config.yaml
n_mels: 40
hop_length: 160
spec_augment: true
win_length: 400
hidden_act: "gelu"
inner_norm: false
expert_mlp_ratio: 0.5
width: 320
positions: "sincos"
batch_size: 256
final_lr_fraction: 0
Rows from block 2, named by matrix and row number. Rows with one number belong to one attention dimension. Each number is 128 + 24 x the weight over its row's rms, rounded and kept within 0 to 255. All counts start at 0. Numbers have three digits each. After the name is the row's rms in percent of the matrix's.
# q: attention query, key and value (stacked) (model.blocks.2.attn.qkv.weight, 960x320, the q third), inputs 160-239
# k: attention query, key and value (stacked) (model.blocks.2.attn.qkv.weight, 960x320, the k third), inputs 160-239
q.176 104:134115183139126128143099169134111138161136118131171165141078173140103096102115126163084122140092121172117091178085133107093099110124133128097126107097101077100161123135103082118107102139115125136113135134129153100168161110089106096117113108
k.176 104:118107151113138155115148095114146137117103064121114160121151184142146145149121100155110101116134139131154133101148155110096121121096116155115155113108139095112141148114141162123098135097150118173096121134110142078122112164105111139115146095
q.177 100:121145134118057127120126106140126096114143107108115116120128121109125070129141121112134107112138101103143123142098094116095100189118145149175137169156133134170167124123088105158142160137163162130127164118136148159158101125152129125117150098
k.177 100:123106111086138087085128108089142128141142111143118108134110109134124086143141133177147128117114116129161111188130123148134149209141156134140139143141114094113126136131125107164159196122149133115110136123130142116132131159123101137107122140
q.178 084:133095146117158148127136168106136141119149109127119112086138128133127169138101202146140133125091140115130080134146140155122139109109110121060126107093177109107134137089118117115141092120116114144121113146141070078099128146097171138121130122
k.178 084:077149130117127152132127118117110147129118134122174192097141159097090144088133122149136151163123116146109127114140127147099081083117115124090117116124144157111115133110123114103122075128149103134157121118157137109093133094105116114148092103
q.179 111:136143098134164122118141125127151131106143110108074113129158110159148173144127147117141138112145139100144167066171128163169161124143140123143144128152122175126093132123133154110131137132123089123127119150137099150079102125182148143134123159
k.179 109:132137132162109118153130127149083119156145197121176137117101098145108121090124147123131183130134133125088115132130119130145125141137132100138116145156147166136127109114151100118154096148111118078172117153148111146134136092146128083131090130
q.180 109:106142186107111118132112119113134149123135111146171151143101149125094070113085145139133091147089128130121077174096117133108095155135088141115139147097152077127145128129147136151099075110173147147114146121124184118154162122084101105113152077
k.180 104:069123156091119110123124134127172137110131074114125133126140152129114121149131145150168102143121122135169137132145154170103119130113138164084147114091105085170146147137106134110120135159161131159095129128092139109114143144122095125118126080
q.181 100:139121163147112123151111156131111142153127159132190150121075150142108103102146122131092122122097123152106090195097131106084094138108140114106121133103136080096165125115092071129129137129115137129128122120121135092166156126079101109127111100
k.181 102:143103129107158127105145126107167146116113048130090133135160169131151138151147100147123094112126141133159158097113123126095135118091120144116142106108123088121137153116118153141104146087138110182099127119106148082123109150106125151129162109
q.182 104:148118175146171123129120146127144146189147132158139161129118160099101098140119132150095084144097152160133108136087084147099138178130131112110135118097168123124175170108154117154122132111158140161155127118175112159140148098099105137115163118
k.182 104:124120133108135121113143135139165103122102111126150131131139154115105109137120144173145127144114163156133116145140199133129135136138146147131156138112096128116173156128128158156126147170192060128157116133116140129167077167094121100079128084
q.183 114:142088126127097143152106166139104135155091174137158160137107151107130155105139081141083131120133117157097136152105153092095119104106156135119123119146080123118149119133106104123093111156089171138112152111121141088140124123097133106139112128
k.183 114:154136125145141150112126140104162135100089102098088126137129156117149148127118092129080091105130131131141136094139127097086116092102095130106112107123119111077118128090140148141085130078128157183099130107146148107118114148126130171134156143
q.184 088:146162127142130107129141108120141150154135156147175125123094144131121120094109094107077104114133141133079074172111096101089135144142113111127111145117085101093134177126136137152158148107172113120156130134136152119156166120147091137103164145
k.184 093:110132160126134118134133149149221108150133104134101098173154153107142144164179120123119096139107149129111117097141151105120139135154145181141171102134106106136145164144111181145109181136166091178119156101087128108141096144110163123144175116
q.185 100:118135180103114100136126083130136144120156106132121120166137104131126082142121170107181127150110123132170118120105093153124104168127111149159145146089223129158139138114168143140154123100160130136140109098138138153123121125086114102132133094
k.185 101:107124134110119119099135150110090129115162103119129147112136102130123096147141159154203134145141110130151140170129114177122137142138140139112124124112105127183152129166113091116159136183131133101124118131122131150110159119116098130116092107
q.186 102:142136176107164116124145095107146144133153093129141111139120140169123113120089187115129099138079133110128091123129114164133117122129096119108136128080166093100109153100152158105167070095177078141125085119132134119122161127111095132117123090
k.186 101:082135162109104126165139135154117143128163124140169163138138138130099128139140155142174144161105141143110128129159130169136119118143139164118146119129127135171114140153110125090124084182140095121142113138081138130120160110106098093133105069
q.187 095:154150074131123121083142087139137100142101143112079101112144101124168156143156072120108125121177136124125146088153120101117178145135169133173112130168114178148134122139121130160162190116131136135160110128163114155136120116184145180121153182
k.187 100:160120092152147110124120140130156100158117167156151084156101107117140117119145130114101143109133131122098100139120149078147154187160153116187118146168116139084153119145126133182154177132124137092164144107119115161160096122129173135133129173
q.188 093:077103056098116132110144144105146095081111124102115089092157101107129146148148113113150156124165124096083132171139141116132172143128147141129141160136148129158144118162087125166112145156119134142148125170145122103178104157121139160137131143
k.188 093:156118106118183126106128183110134111130122101148133097101149127098131120107117130119124113141124103140105106148131086111113143168149121105086147136111156126101124130136102110121177162132134108118152142108165102160112092114120185179131134140
q.189 097:123114143117198115103166163107168135118160102134092103099151140147122128131105194138135112139114132124125112111143107175153149139141112119088139121082187108107129167113126155127148132131121082126134118158138073125113123137124125163113171130
k.189 102:107153140131136135142151123147116135145148131129189171108141140126092128106124142140139161162116124127092099137115131135136140117144134109115158131116151145138134130128117105102146093165156064094158139135149133127122093098109122104146083095
q.190 102:135138150126106122140119099140107140103150114113124109151120096122137092123141134124147141178115158106170087157096105114120135153117135112163140146119208126157136131134137103131143145126126140115172110122137130135147141125092092109175119114
k.190 101:119072081118125125084141139111104097089138085121092133131140129130160080152149143158162134116148119105156168145126112153108134138134122135127111141140082126152145126155118132144153154148146140122132107129105153130122158114128154152121125119
q.191 099:146139203133146103147110119128125149173171112139162138147083148150112072099106174123109110162079142151142070166081095155105117151136108124119140129076194070115156143120141113130131118103161109149148112132143134125158178095085097100096152088
k.191 098:108083140106136139108161119135142136125133075129127160126152180143107116154135143171166129134130154148145132126121165163111144131113131175109151114107117108150171165132116140131117127167169072129111123125086156089135126136095104117104129075
q.192 099:160105108118160118126120119126116113114106131128142122119172155162126123086063089138086157116091126126098114140145178139146145133141153118134114150144144142154137154129130129142135170148132120120124090123124138116123139154116124144123120127
k.192 100:159133093121144152109109132154123120131120136145113145139106126102131166156164130130113103096124081131100114145097089093106090066157160136123112129154096145095150110134156112130128129100123114129150179082125162119126100155146118138155133152
q.193 093:164121116160109148149082139117149169127103100139188149139160136130107140158175157132120103138113169132140148097127088153134134103142165133122111117130152095093090152142121125115128142122125110186177122164145107098105144086121084159109153154
k.193 092:143144142128124131128130182144126129143096160123112143166132122147173151109126119093126137128147110154144156121108089153099141130161146118111134094135089141083123108113145111093104107141123113144177141098190128158109093110125127090129128102
q.194 089:121120087115130127131082099101136140138168126137124110113163135080111146116130121156109153135141159165177146156148118119150137122163147103113094134165154148097091135170132098114081162075146062150160121121115123134129148123135116143146104160
k.194 088:094119087158120155158119101111105120115115120113131108122158146097108177128145156109118091098124083126119133138138114130123135109147114150095173095139120151118116148176150146126142137138122120127131115088155098163115143103158147142113107145
q.195 114:113090109081126120103125113134092100151101143143093140112146123131125099095110082121091139089114090104132150080111168114150176149115151125122118132153147160160120109165135119091093139110085124107084101133150094116162163090116152122075097110
k.195 114:125134089141110153115142124148162101140145145142143090104140137084144175132154181160126092120111094107109110155141129096163116112194110160130108166151127140121133109145132150128153125118138122126138116139154140088133131166130084192123129145
q.196 085:122081127143127152144070121100122150117109109114146115141124126138094151113151133124117116115137138120143151090110137150153130122102148129108133146136160118118098162152113101127092117133111086164157116127163119110120148107134101158081116100
k.196 088:128166121145101170197135156144144140137089147135113093135143137106166177108133156102143130112137085128108140143154082127132147115181118131126132123134120145094119126124103126110128111152141130139176132111198144151133114134123123127101127122
q.197 109:139098136146166124122095118109177138137147125130138128133137146136109118158130171154115132112118165145105121102141119173163143153138147131128123162126130150125146179115157147175133166142156111174172122174128107143106081116157118160092163129
k.197 108:131174115132167141186105137131125168123112155132085139147144132147114147178144129111128168112154105153094148143112100129128136114115149107129124129145106122158089104130145081101136160134128131124125133100121139141134111103131145059124117181
q.198 087:132125137109139127139133101150111100106082157106113131115136157152114106056054104127119099137104123122125106213109180111099115150104178125150141117131124119153158133134089136132141136166137103102137123091087148129118113156115139111150088150
k.198 087:139094091104132105134152148129133111120153094140165120115106110102100140152176136121130096108107154092119111112120142121102125086157161149148159161117148138109133151125141160189138143115130124124126151124077169111160131211123131139174121136
q.199 082:146085144144111114079122143123099098106094148134115126111143129105114087103086080141114127077105047134120116122130191094131168160136114155112133131131145135141126167156132108075106163088137120104092139086105092138129151209118109122122122142
k.199 079:098104104132108136133098088116152113159117117127136114123106128095112162109171168166122130113088121114113151128154104093139123090167120111130114170122114141136111135164167152124163162097141103132163110126105175129145146125163097159155143135
q.200 094:125125100085084133100144119113139098159111170152128139126140095100132082156208157152149118091118135142123108114131138119106140147133140152137138130134136140118137120121155122109150175094114113150138092121128066122126129093113105130143123140
k.200 094:109158116102126158100135137089151091148156127102107120093130148114103116139165163156142094135094123106116144091118154143134135098121141119102162127087087126142126148132145149105112153133108104116102111150113124162152122112138135142146072142
q.201 085:102090112123138137153119133116127101120126145087149117139162128164122141119133151111134129105141109099074078121110170129127130098120147115131129127139154158163130180129135104141145138157132126142170122092130106133119157129098122122107103136
k.201 088:110142116109128167176121155142149149121116128141136145127135110111117145129128146103111101080157108063099148119108097101140104095123139127144131150113123115116128131109138118142124083155129114123138180129179141109175106175130122157137135117
q.202 117:114163118127081134143159149142103130118119138126139124133107105109126120106165116113170104156149130120149116165090109092084100103119133133137145085118145085109104095140107095118134104110107150103105155102149167114148154132091128098159121133
k.202 113:117097147118096093074156132113125094139143107119168120123121116122152098077127133136135089147120178112172119107128166147113140161132122137128146127116152138116163170127131178151120124134142128140125124163131112139108144143128133168129122061
q.203 085:126115137141164127123119138130151158141199147092129113116124152150157134094124160127148169167113137140164122188178057150131122116177134120124130155154105165131142131147141121165131128138173130125154113152126176153114124106160145148174123104
k.203 083:132122111146175132176126090100152130091105114118132132093131140121125093129072088126141167143137115140120149148129146110124153153103110133140106084146103130139128130115123123155109125157145161132087155100126093165117123100131182092106142149
q.204 099:130159159116100149135142106134123134091122122107103134126093113122175092130114125110155105185171167138202132182150103094102092106150099163135145115145109127107127115132107132145129112124150147112162154122111141154084108138141109098202148145
k.204 102:136102164119130109119142111091074096101154100086169141098097132131083098129111106126117148154120195130164119090144172157128143151086111126126175133094181148157141150129105154156107134160131144118139110131094120155088138126136161124140086086
q.205 128:117136115109083135144157153151085120115093135125134121127106116140141132094142100102149105136145092109131131142089129089076111105095130126121134100126134100129111098129099103095131091132097138093102134078141158109154172130083121090164114123
k.205 121:122081140127088116081146133144143093131128110120170100130121118114156105077121133136135081130125153098162116114141150128116121153142112137144125134103129123092155152132110173157114101132135126135132148148142133119122140170134128173135146068
q.206 101:149169083149120129128094142081141158112189102128158123123135086109122170170185183119163123128115115151120089127127092151094135133141108151121138145127119101107101140106142121126130166070147135148147145109126097110112138129141128137117112169
k.206 102:083137144127132122132118123078133139116127133097104164164155132147092085082103124111141140117134112148133140112122141154126133118076133089098150102107120139134116188119147116126128136139086123126128135126122083178151108087128166084140101097
q.207 093:151084116099106147125111094129107104093111127084140130118135089187145146157120161101139113100132127118087091090147159147128136106107094165152130133105143138154105155110113114144142142159128134135167120075124097137092104169133093142111128150
k.207 091:127165135118134165160123160119102123129115130130065137178139100158082098138111133083127113079139119102098122123151088119132124089088155099129160149094168120122109125097112096120112092130091096124167153093136158128144117134125147119158123083
q.208 098:080121081086126113106124131140123105106178157100061101099111093128152113129154140125177134139137123123143099126141119122134147140158111130131120133155141165153123100128141107148117142091132123088172129119121111178138122131161170109165090148
k.208 099:094127120125145134144136080105130109101166126102143109087130132123050096128099151128165099119102133105107089131150157129152149136092133144124151163133194122206115160157109166151150144158122119109119120144123093147152155144135166125143092129
q.209 125:117147121127081126149151147135094130112094144136138122130118098133126131105145101107149107129135090111105123153090131105088113088102139139128138100118145093131088102132111100095134107121090153108096141078136144097139171139078134089152105138
k.209 119:128093150115091124070144140121137099131138111122154119138127117105131090070127133131122072112123148102160123102132148123121117149134129133134120132104135130081165162131119166144121103124123127134137129154143125118133137158116122184136139068
q.210 097:134110089123067154117138119098150085094127133102130119143144108105135083135152158154160101125151174169170134160164109108115148112181124126150129139133148145103099156153143098144133171082158113153182138129130118144118127142144084141177142138
k.210 096:116137124136156112131137120096116091129136127114127134113135138102125138122149150120114130101109140154110140072127120116107137101096132087090186100109128150144143163127151110123100149164130112117151121079119111207107104084185175096151069117
q.211 097:073100120134176135128072145110111158098188122084119119111141107149160161097109156102143143129097090107123104119137088148146140097148127121113132155159123153131099161160125119122109114130143138104173133117146118135108138115139153143132113137
k.211 099:092114129142134162188122128127154141111096155106130116133130124135104111096071131082141146084139105109123166139168129109143132142113099131134118114129144128138087121120112135135126093162112124126162138121172098139124127131105141123133140114
q.212 106:129116158124120160115167108136121088108099121112085120131099156085141100095084091150115122152168174139196184174161137082119082112151104115143115119147112136101157124159136130149122103128140106119127138156114138159142119157143108107190144118
k.212 106:154103141118130117127126101119085124117137101138165101084112157110127144167154123145119120147108173137141133117158145153105127134125093143121121116104139138140151102172085128135105157122135145123119085111084143150119142105153145135132104142
q.213 121:110144117119083140137151151145088122102095130121134116127107113142141132092137107106149106133137098106131126150087124092072101097101136124127125091125139095124105098129106104097126092132097141100106139078136164115155173132080130089157102120
k.213 115:125088152119089125090150139130142106130136106123156110122121118114159096072120138138131075121131160103159116110146145130122128152142119136135134134112141119085161147132106160150111105139135131138142147157148129117133141164120133172125144067
q.214 092:145179102169095112111123139114147155165154088168154117136154130074087130147176134154142128143134136144137140124109104138132151151132147114115125117104131099076100099137124124118124145081131123141109151170144140086145137095129133131101145155
k.214 087:103124106138115067072139118131102133140133157123132116141151134137149151117150127141115147169132126182140127131114135156119152150141114142114134091167122137146143164143161122129148159100103133141145076144127071184104119091135115103119115137
q.215 090:120135126166149111118082149095161126166165128186142131129160131059085112152181125169116133124138168164120163117138130126171154142157144102106114153132117161108133152169164127131094173081122076152123124184126080103134154086139135144149132190
k.215 093:098133094119106145146102102126086124117108114125122109127142160115112151155149140125114122112103076118104156142125130130140121133138135142105144110142094146121108128193164152091147167116116138134110096117127113160154143084147132130099110164
q.216 089:212115109125127122137100103122121131150100122135152128134150140125094147166121146159107118098113141146105116106102147155145155149115167142150105142094158086134140142120128126116118143110122092157137109114112140109121113148131109151077122116
k.216 088:147191110149138127124130131140115131129103157153082118158169120123137159106159125125135111139150099176108141150092098145096134095166181145121133148180107147111144153133145092114129164093113109111139125120135143126125110113136089119111159153
q.217 109:130147114105096130134155156139076118097080134129128123126121129152136147086112089101127123135137086103124129152105149097088101106104137131119121087129130092123110100140095101096124094128102149096101142064120170109144174146089130101157093118
k.217 106:137081134124094118086148122139150103114121100137163112133115124105159104073120132138109078127126146101166105121145144126114100133141120152137128132122121129073172141106115177154115089111146122139142150151131131111127128174120117195133158078
q.218 098:169101135115117121113167117141108103140063134126136139146106160173094121105084099112088106090097105126119138101126173140130129136076129139127122132112134100162165138115119158120132113154124141140059115105139141131174132144114121132093137047
k.218 098:175162123142139136125158153151167152154095126171139122131143129118192151135164127168130130144142137145122118154136080094102119120173131109145085167143090125087168074101098096109116137092156126129118145109105188074126123137119072117128176166
q.219 091:125087192121135159145129105126135142116110125091076109141079162139175144118074108136126133140162165139140159157161126099138101125133093119136119162128092146092148140134114140160099075164136127117124150130104164144119095172154128128133161102
k.219 090:146160136132139120203121088128098152111121116154150121126124131109125164151132098095126163151152142127134149135163118139132139129116110134128118143112146136140112122145081092151099104121152150141115125120111165125118143110152127131126124150
q.220 114:134165117109102130119156151132089118126081134148133123123119115146129137107122077101126121124117068102123123147106139088089120110094142145125122099129139092131104093127091105084133108123106156108082129079126155115156181132085133102141096117
k.220 113:135076139136087123081151134135150099135131109141165122143125131108160113076120135152114085121112144107153097113140132121116119136145128134138121135117121118078172155108133184153123097116151125139136145159118138101125133171116105181134148076
q.221 091:109138091114157084134109145172095134142174114135104131078134122142178143111112135110135163152093094107121096145121106149126139129142091147125104128144103085134127094119125148127128112118147158087156120113126171168153103129149167128137119131
k.221 089:108119121155170110111139125138151135119134130127098120115136114145068093105079124125159136153135136108161111162137178143145150152078131150110132134145182113182110154140127145144137126117108116129095137151106085104111173138104126134154132139
q.222 103:149165139178123116150127140110184192144162117147190152153123115148131165177154174082139120134110115126096094128126078178110096089112133160123145127099096114123118139079113143121140126149159153139130160110132148099088100119132143139106143124
k.222 103:136138146116134148125130127131157144137105122116113163168115106166135090090077071104118176134170131153144161109097119133127133153095125095141113115127109112095125137073124082121125107140125131140118149143154111136115091109106144097110152111
q.223 082:164132152138100159130146129120183141129121131115153115149122119167091154166163194156158063118160164135109171111119121141143104156083182122139123135097156155123160136111100144174154077134108131163101127159177145108129121103131070114104136087
k.223 081:157189163110117151199129163146117133116090125144149124149145119122194129138137104138137125138137132149091113118131088117106123117136150099149096163152102138134166094125080109089099123132165143155118119127145137143171086152124132072099168148
q.224 094:109124103134145160134156133115094120105138115152129078130177088128141125100100113091174160130160132088139061136133136110122140129110079104095101131152157132159096118133117090131149158100103172111130138119135157105100125119142164135090122127
k.224 095:148141108103150127125123122116137114081126154116113128076119099113121161126071122109151140136177143133133127118092097124097124163050117068118175137115121099129122126133082125130152120133106166061123174130128133141112092133149128135143107144
q.225 087:132137149135125132122120121174164169111105088120142131146129154152169153126127119160123149140105175200171145174132125115123133154139129129149127086120136119099122111130182144112123115071165100136181140108142110130097152116097063104167162106
k.225 084:148145109133100164124112135127133163121157135087105147145123137142125112121133107149126123122105140131150155128098125132099161158127143171129090145145105153113099108098144139109119128147119114157155105107132127151114166112110085090123150094
q.226 098:155117160134147140072175113175140118155109092115093147114106146158153091136145112162089112145090147128186126113132107127117185152115138178119152092150148115111165133125173170147131167125131121153130112130148107124132135156121072170143172152
k.226 096:141133137164140146131140133128196118142128077132099134146152146126122080147130109140120097100093122103131117121132093121134199124145155192151121110130142115108138120122142160152145120146137148150137112135134141145154113160085095167135162119
q.227 096:146122123065094130113122123117136160124130109158160131156178099137126119119109147126167153132124131105123080111113108095088123129095082087128104098092117129125103138137127117112135143102127092089106120132144128125123120114133105152100149097
k.227 095:146139143102106153115114134139143154126192182123114107085144118119114132106096106138138112154140149143136130174126129114110174101092120093081120139111129105133087107122102081116177129124123073115148124134131127156143120142122108110167119123
q.228 097:133131136198114101120103127121091098113132170093077119138110138161134107089143090128117114133124077112112141145139124115141102150141139136123130131179127161100149121129171185134123125092135144153132138141118082148137200140137122138160145138
k.228 097:134138115144140129131109147142122144115130079123140131169121122130167167154140141134141141128133146143158140107176106138129090126169138189137158123195149142108130152135145109143155154122146143109109138144111120099075133103123091145106131161
q.229 105:141120119096133132119126119124090134148168076098138070108134103142139125188175165132171140134112157139154145139115131137165121136120133117128103115103167110170114087120116107148134146134100142112120124124123159115076128112101132085121140131
k.229 109:131114152123105087108122108126093089101118112099115136128135115121107077113110103153119142130160134124124106136106166135162144130119114150171177132116142154175103113111124162106130134124127123113132122124156128177095121124125139099111113099
q.230 089:202098146069122118115146106128143122152149128112111133109122133121114069142138144154129110116082129113163144128129122134144172193123153148146118116089101144120156127107170155174120125154144109105109092148140133130135148137135074138127174147
k.230 089:125130130137095133140149145137146125124137084147109113178178138098117069132165124147111110119093103118118123148152115132164207101180133220128129130121156125123095136135143137148145146162150108154153099155168125131149126129096137151132137099
q.231 133:162137147122154132098124096127159163153141117134092144126168140120147143160119166153130128127128146135141135111168080163156176164139103125121122158135105158136137143110144167150117154108151102137156113165124115168097127124181075158140176135
k.231 127:138123143101140181145154139131149153118106082135100137122178153114149085125119101170105149110089117125120123139144090122155175114141129191088121144148145110145093162139133145137138112148141121148169102182166123117163118102089129135135154095
q.232 123:093117095140109129162133168120108097114104153120168117119094109130095109094122087094129126121134102112100117135087166109107078094118142121126140105126144095112125117139099094099145100150103149130101143089125143093150118133091197108105062119
k.232 118:106130121149126084113111115124106104137149180120168100139089107147095167135134164088160101138156140144132128120113150142105076145116127058157130118105117151127169098120131098123125139103108132107084150078092140130095136153172142123124091155
q.233 109:160122123088107136128183144147116065116114127130126157107140114110089075080107090125135135134106112067142078106120159087088171100089081157111121093099120103106131110133126126120109115172108128093080106137139133113178108123106107155105103134
k.233 110:126142119177112095141139097164180112150156166176127090131109110122103147138145139097159090123164115101151126112114098092124183116133094089129077142096162104086136093128116110139169114124119113117097141118097152114162104208122112155161117122
q.234 100:155159169171155120119131170181143129139112130112067123161097175160163127132150069142052084140107133169139141141151116130145174123155159178139165141176142125112159114144158157140134135105149163164138132124124118121132161161111135137168133126
k.234 101:135109100177151134127141154107146108127083086118117132163135126152148126133129134104132130103106125131139153112165108139116116133136157154152099106151097146118140130126137158161107115148120166161148125108083137100131140125093125158113185148
q.235 085:159134169116158129088115119132151166147108085141091132153156156145172139152143123178120133141127167185176123127166099152147197158124124168126123131139129138104146132115174153129131168112130104142160111126137097135118134119128076134150185126
k.235 083:158123134166140167142126138142171139121091059098080153138173142123138117128115088145109129095099119100131126109144099120112176129122144182125106120141130130131115159108124166147128091170130128152172140137167132140149111128097121127112166123
q.236 091:108137146155149118139103078107164169102148143136098146141136144098159144138124168155128126125149127140137146138145093150164111173147114139143138145139090159142138150104161151169110124119133079128173140168121092167126137112167085120179188160
k.236 096:123153144115145152143116134142122183118126097140108158155142153119153113128139101162103144129099118127129129127139078106134139119157141170101118148155147128106098166133144121116139136155161114134154100186176108129109136084103111125126130113
q.237 099:135123158052181127112185142136149155106105102112101154119162111121121108118119105127117123118133117079137107080141086122089127123082090128109155135141165144145128158115163121165142148108114108149128129161123102149138089154135124143138159156
k.237 097:113118159111164126096158171134163150128140129134111107113152132115127118133118148142130126127131125138119111137144071138137167085095140162064106108097133089120117117107101091144154123124111090157167091152143141100173065144084103130181144143
q.238 127:103115112126092128160132174143091092103115146118173108131107107131099116098130102102145124135135101118104119147090176102115091092114142128137135111124161106136104100156101085104146097141111157118109150104129158096149128138087183104104073121
k.238 121:116129119141114072112098111114091109122148190116165115122081106135108164121126152078157107134173139143133136130120151144110080149120128064165141112121109159117145096124126122134115137106117140095097144091083138149085146152176139127130101150
q.239 108:133102142096129108086121133109121145120123113142166157117145109140091150146132169127162155117140102112126138103110104148095102117092118083105123122124114130150138132125103125102111123179067091097101154118119109100116116131132120126131142132
k.239 108:119129194130141106089108113186157139161146137137140142094150173139127150165131122152133124135132124118112096116123176096112141108117090104101124129107124090155140098075129109098152143096114055110109121092130116145129086147117112091138118142
q.240 100:063123110143161121144127088085144112128148139154157116082099109089092122159144147120138111108171111120102139108107124149144095143142147106147146153126121133160171176119101114134130137190115116116130141139125123141130073128145158136121093157
k.240 102:093146165107164086132124112167123134140110122162146120130143167129138118156141133156104141151094092141100090111094118132136087133146135102147175107106148100139160146121145123108123150102149112117103119136158110125122108116128128110112111131
q.241 082:088139126111168160126154055128103157125176078133155111112111139111146122134160129194131140144090165148191106150121086104115106145094107117136157125113150089158164143137148128164162146125155146118150128124178139135139104122110117119129138140
k.241 081:138156116125116155157147146160130150126124085101082132147132115116113083122130106165082123141106159125134107118077133142147184125138170156140139133136125144123104082080092137108094144160140104121145115125162140152134094167109098125104107113
q.242 098:128126135122112160105098108143091185132154094092091094161129120129205138169166114130145132142152164165161125143142081119152101140133100118145132136172150142157099099135152128154141137041116126128159140158120148139081177119093101098180180126
k.242 098:162098118105143147101125145118082124086123107066100159132127107126131103090080090128109150121163172139141147138131155147135134122120128192142161129178118153132078144128128144138144130165139133107154124141133114153092119086131118117118106130
q.243 097:154119139074124129125178130136162126161095146154149158129151126107100113110116127144122147133118149099147090094113112115100172123107090157115150116108112125107144147140133140120118151174138105115099106130147125103184089150146093183068130141
k.243 098:135136141144126127170164125154213110154138141181106093106135131117108136136127140099132082106117116109117122129117093114108173120122131121101074129069130097103164114141117099166140114142119114158124124140121139121178092192109142169155130112
q.244 109:092153137145146134145084130108146176098153111145132103170174108099151173164129165105168141106183145151109127137136119135142094115132088069118117165150116166158075121134112106137146131095125113117174148130097143151070113100166161107125149133
k.244 110:133139142073143156114108128118078179105120143087121159099108127118157131113108110134117164147162130132118136141109098140121099124093119099103143145152107125156084145123101119107135126150110142104149129145147110130113118081141145083145114134
q.245 101:115124107109127107152114148088144152127144146164146112133134111086070116125115169106140136084171111122100127128111125144139103145145136061115129187123093159155109167132092100138138114138125117132117151127118169120097113124171174133126124116
k.245 101:116108110077155135128148178127095127121129140126134110113129128124144141136137139142127129144093093136065123167129138126119110134103118092092162136123093103146129160111097107132114147158121126112140131162146096119151116103146190130142119136
q.246 103:140126133163099118132079087109131154122129169133087117177158130118163140099103134125147138135152131163119145171179125139169120141153126100152121174141084200124116122130161148149111114073157125137168125156101122160102177097165102130176151106
k.246 104:141131102101116193136117142126105145093129109104127157143135110129160154104129118124116158125133148130150158138167112124131136137139127161101125149190123153121088181176133135134135127165140147119153127153131098121107145070134148130124125136
q.247 105:114160126109157120141153181172177115093103139160122138155166103093141139107085088093118132150133140102103056113158150094102178065120067150105121125141140120106101123156134117109164143114149142139142115139120121131154102118127169164105099134
k.247 109:132126095127151115142148110121164119124128170134127108106119104129117160119106144088141126113152123106132147126108051131090122135062133060121083115092128116108155117153128141176152087119106156141137148119102154126163120146128119134180138132
q.248 097:163114140031139137135189103131136135134146094143141135104158142139142126123122154164140143153082137134141081110120096123091130128105106134124139121059153106141151154150159111147157161143143125123129093161132136133162089121120100152113128112
k.248 101:133129154113099131137161164132158134149135135138091095138163117108107069103135139158119123131131151142136117161113122150144207114128141168101116114097136120119098085100096104119101121118128061165156096143156138140184120157084108113146150106
q.249 096:123138123177116101157109117105125101136126185144103128121079145106102093110105096122084091123129124141111162151165142138167151131158177166157151143125091131097158138136126178122108117159158155156126112137142126128157135122153144155124074129
k.249 099:121143100135120117188147136125143117127092119160152107162118122144140149129155138105126106118085106132126155134156103135138084152177153105128115113137139132095165166168174140137105135133153167172119133135108110098127164123138153160118141130
q.250 119:093143133159170101124085129089149169134143125148129109126104140117100170180149161131090123094161111161093166122113115182143097142144169111138138157143119137141150181114103115134130140165128112138131142111129123121104097127151153124122133148
k.250 116:096122152106163124128118140137134140147089094135130142117146168152135129156139125173104154125074077148069099125110137139127070117126133116122152105110110101150155151095134133113095143117126117143121121124165114113133118099125147091107151144
q.251 123:143119108135078147151131114147087084116116145107125142144151142142146106053101086118149138157105137116147115149123155085111119117126107134113110083127138113107101081132145131104110101085136138119133118115136133145134178108104101121144124099
k.251 121:153135102161084142128115126123104134111173172107138130145079096127112162111129136095161120136181182124194174144129135116115143151141124114145105155146132169097115116160119119126143112124133139096119149122091145134097168142167092140124105128
q.252 108:115147158120171130121136096134160173122158120142084125138148115084140124165133161122139126101173140123142123124165071146137132168140098101140135184158103174156127148114139141167141146118149111127188148167101131162110107128181117155138159154
k.252 110:126137145084165145135151177128136163113122094129102135115152149119167115128127119150101139120111117126109127135138085126146143122123141177098145127147136091142090160131114122142148132165134130138157114179164106120156100084100143146146137116
q.253 097:134141132117117133116097100114170154165134139173162100140115130109133150145120147156124140123147163136134129130101154115117151152140140118139114135101092129130122167127116127100133149148142100115119119126156123109129125110143102162082127116
k.253 093:134187142113122172180108132117163156147148138119098122110144134105106126116116108121119105145058120120107119172145127126116140130118149129115137133120129102117135137118115135137115100148136154129129144140158125127152123102120155134118130111
q.254 101:102124143085139085139190103106125102093146107136186157071104131112100130159143148122144137133112092112112143110108100154133101130114155114142159160127133130155188152155131137129139140190131118153125132160100113133144070168148157125135087152
k.254 100:103120190117121088101131118160131125160112113156120119126151156136144091143157141147112124127121112117115104105118127129157114096160126141116123110099136128143123108084126132110122153107147062150120088139140118150137108137111134118157136132
q.255 083:078138094189133150145100087141104094107149141166121111106132121141156165107107113117150131121157132121134112148119156109111103131146105119101110101143116119145129130127118138099130114097125171114149152082135140132107130117135136126144105087
k.255 080:147172108118164151164087143135125193112138154134129149098121131151138154115091115147148153158122143164148129101102133144092102170122113079133163169149134118114146128147123121103135141109122171084105169110079120116086168087148059130097106152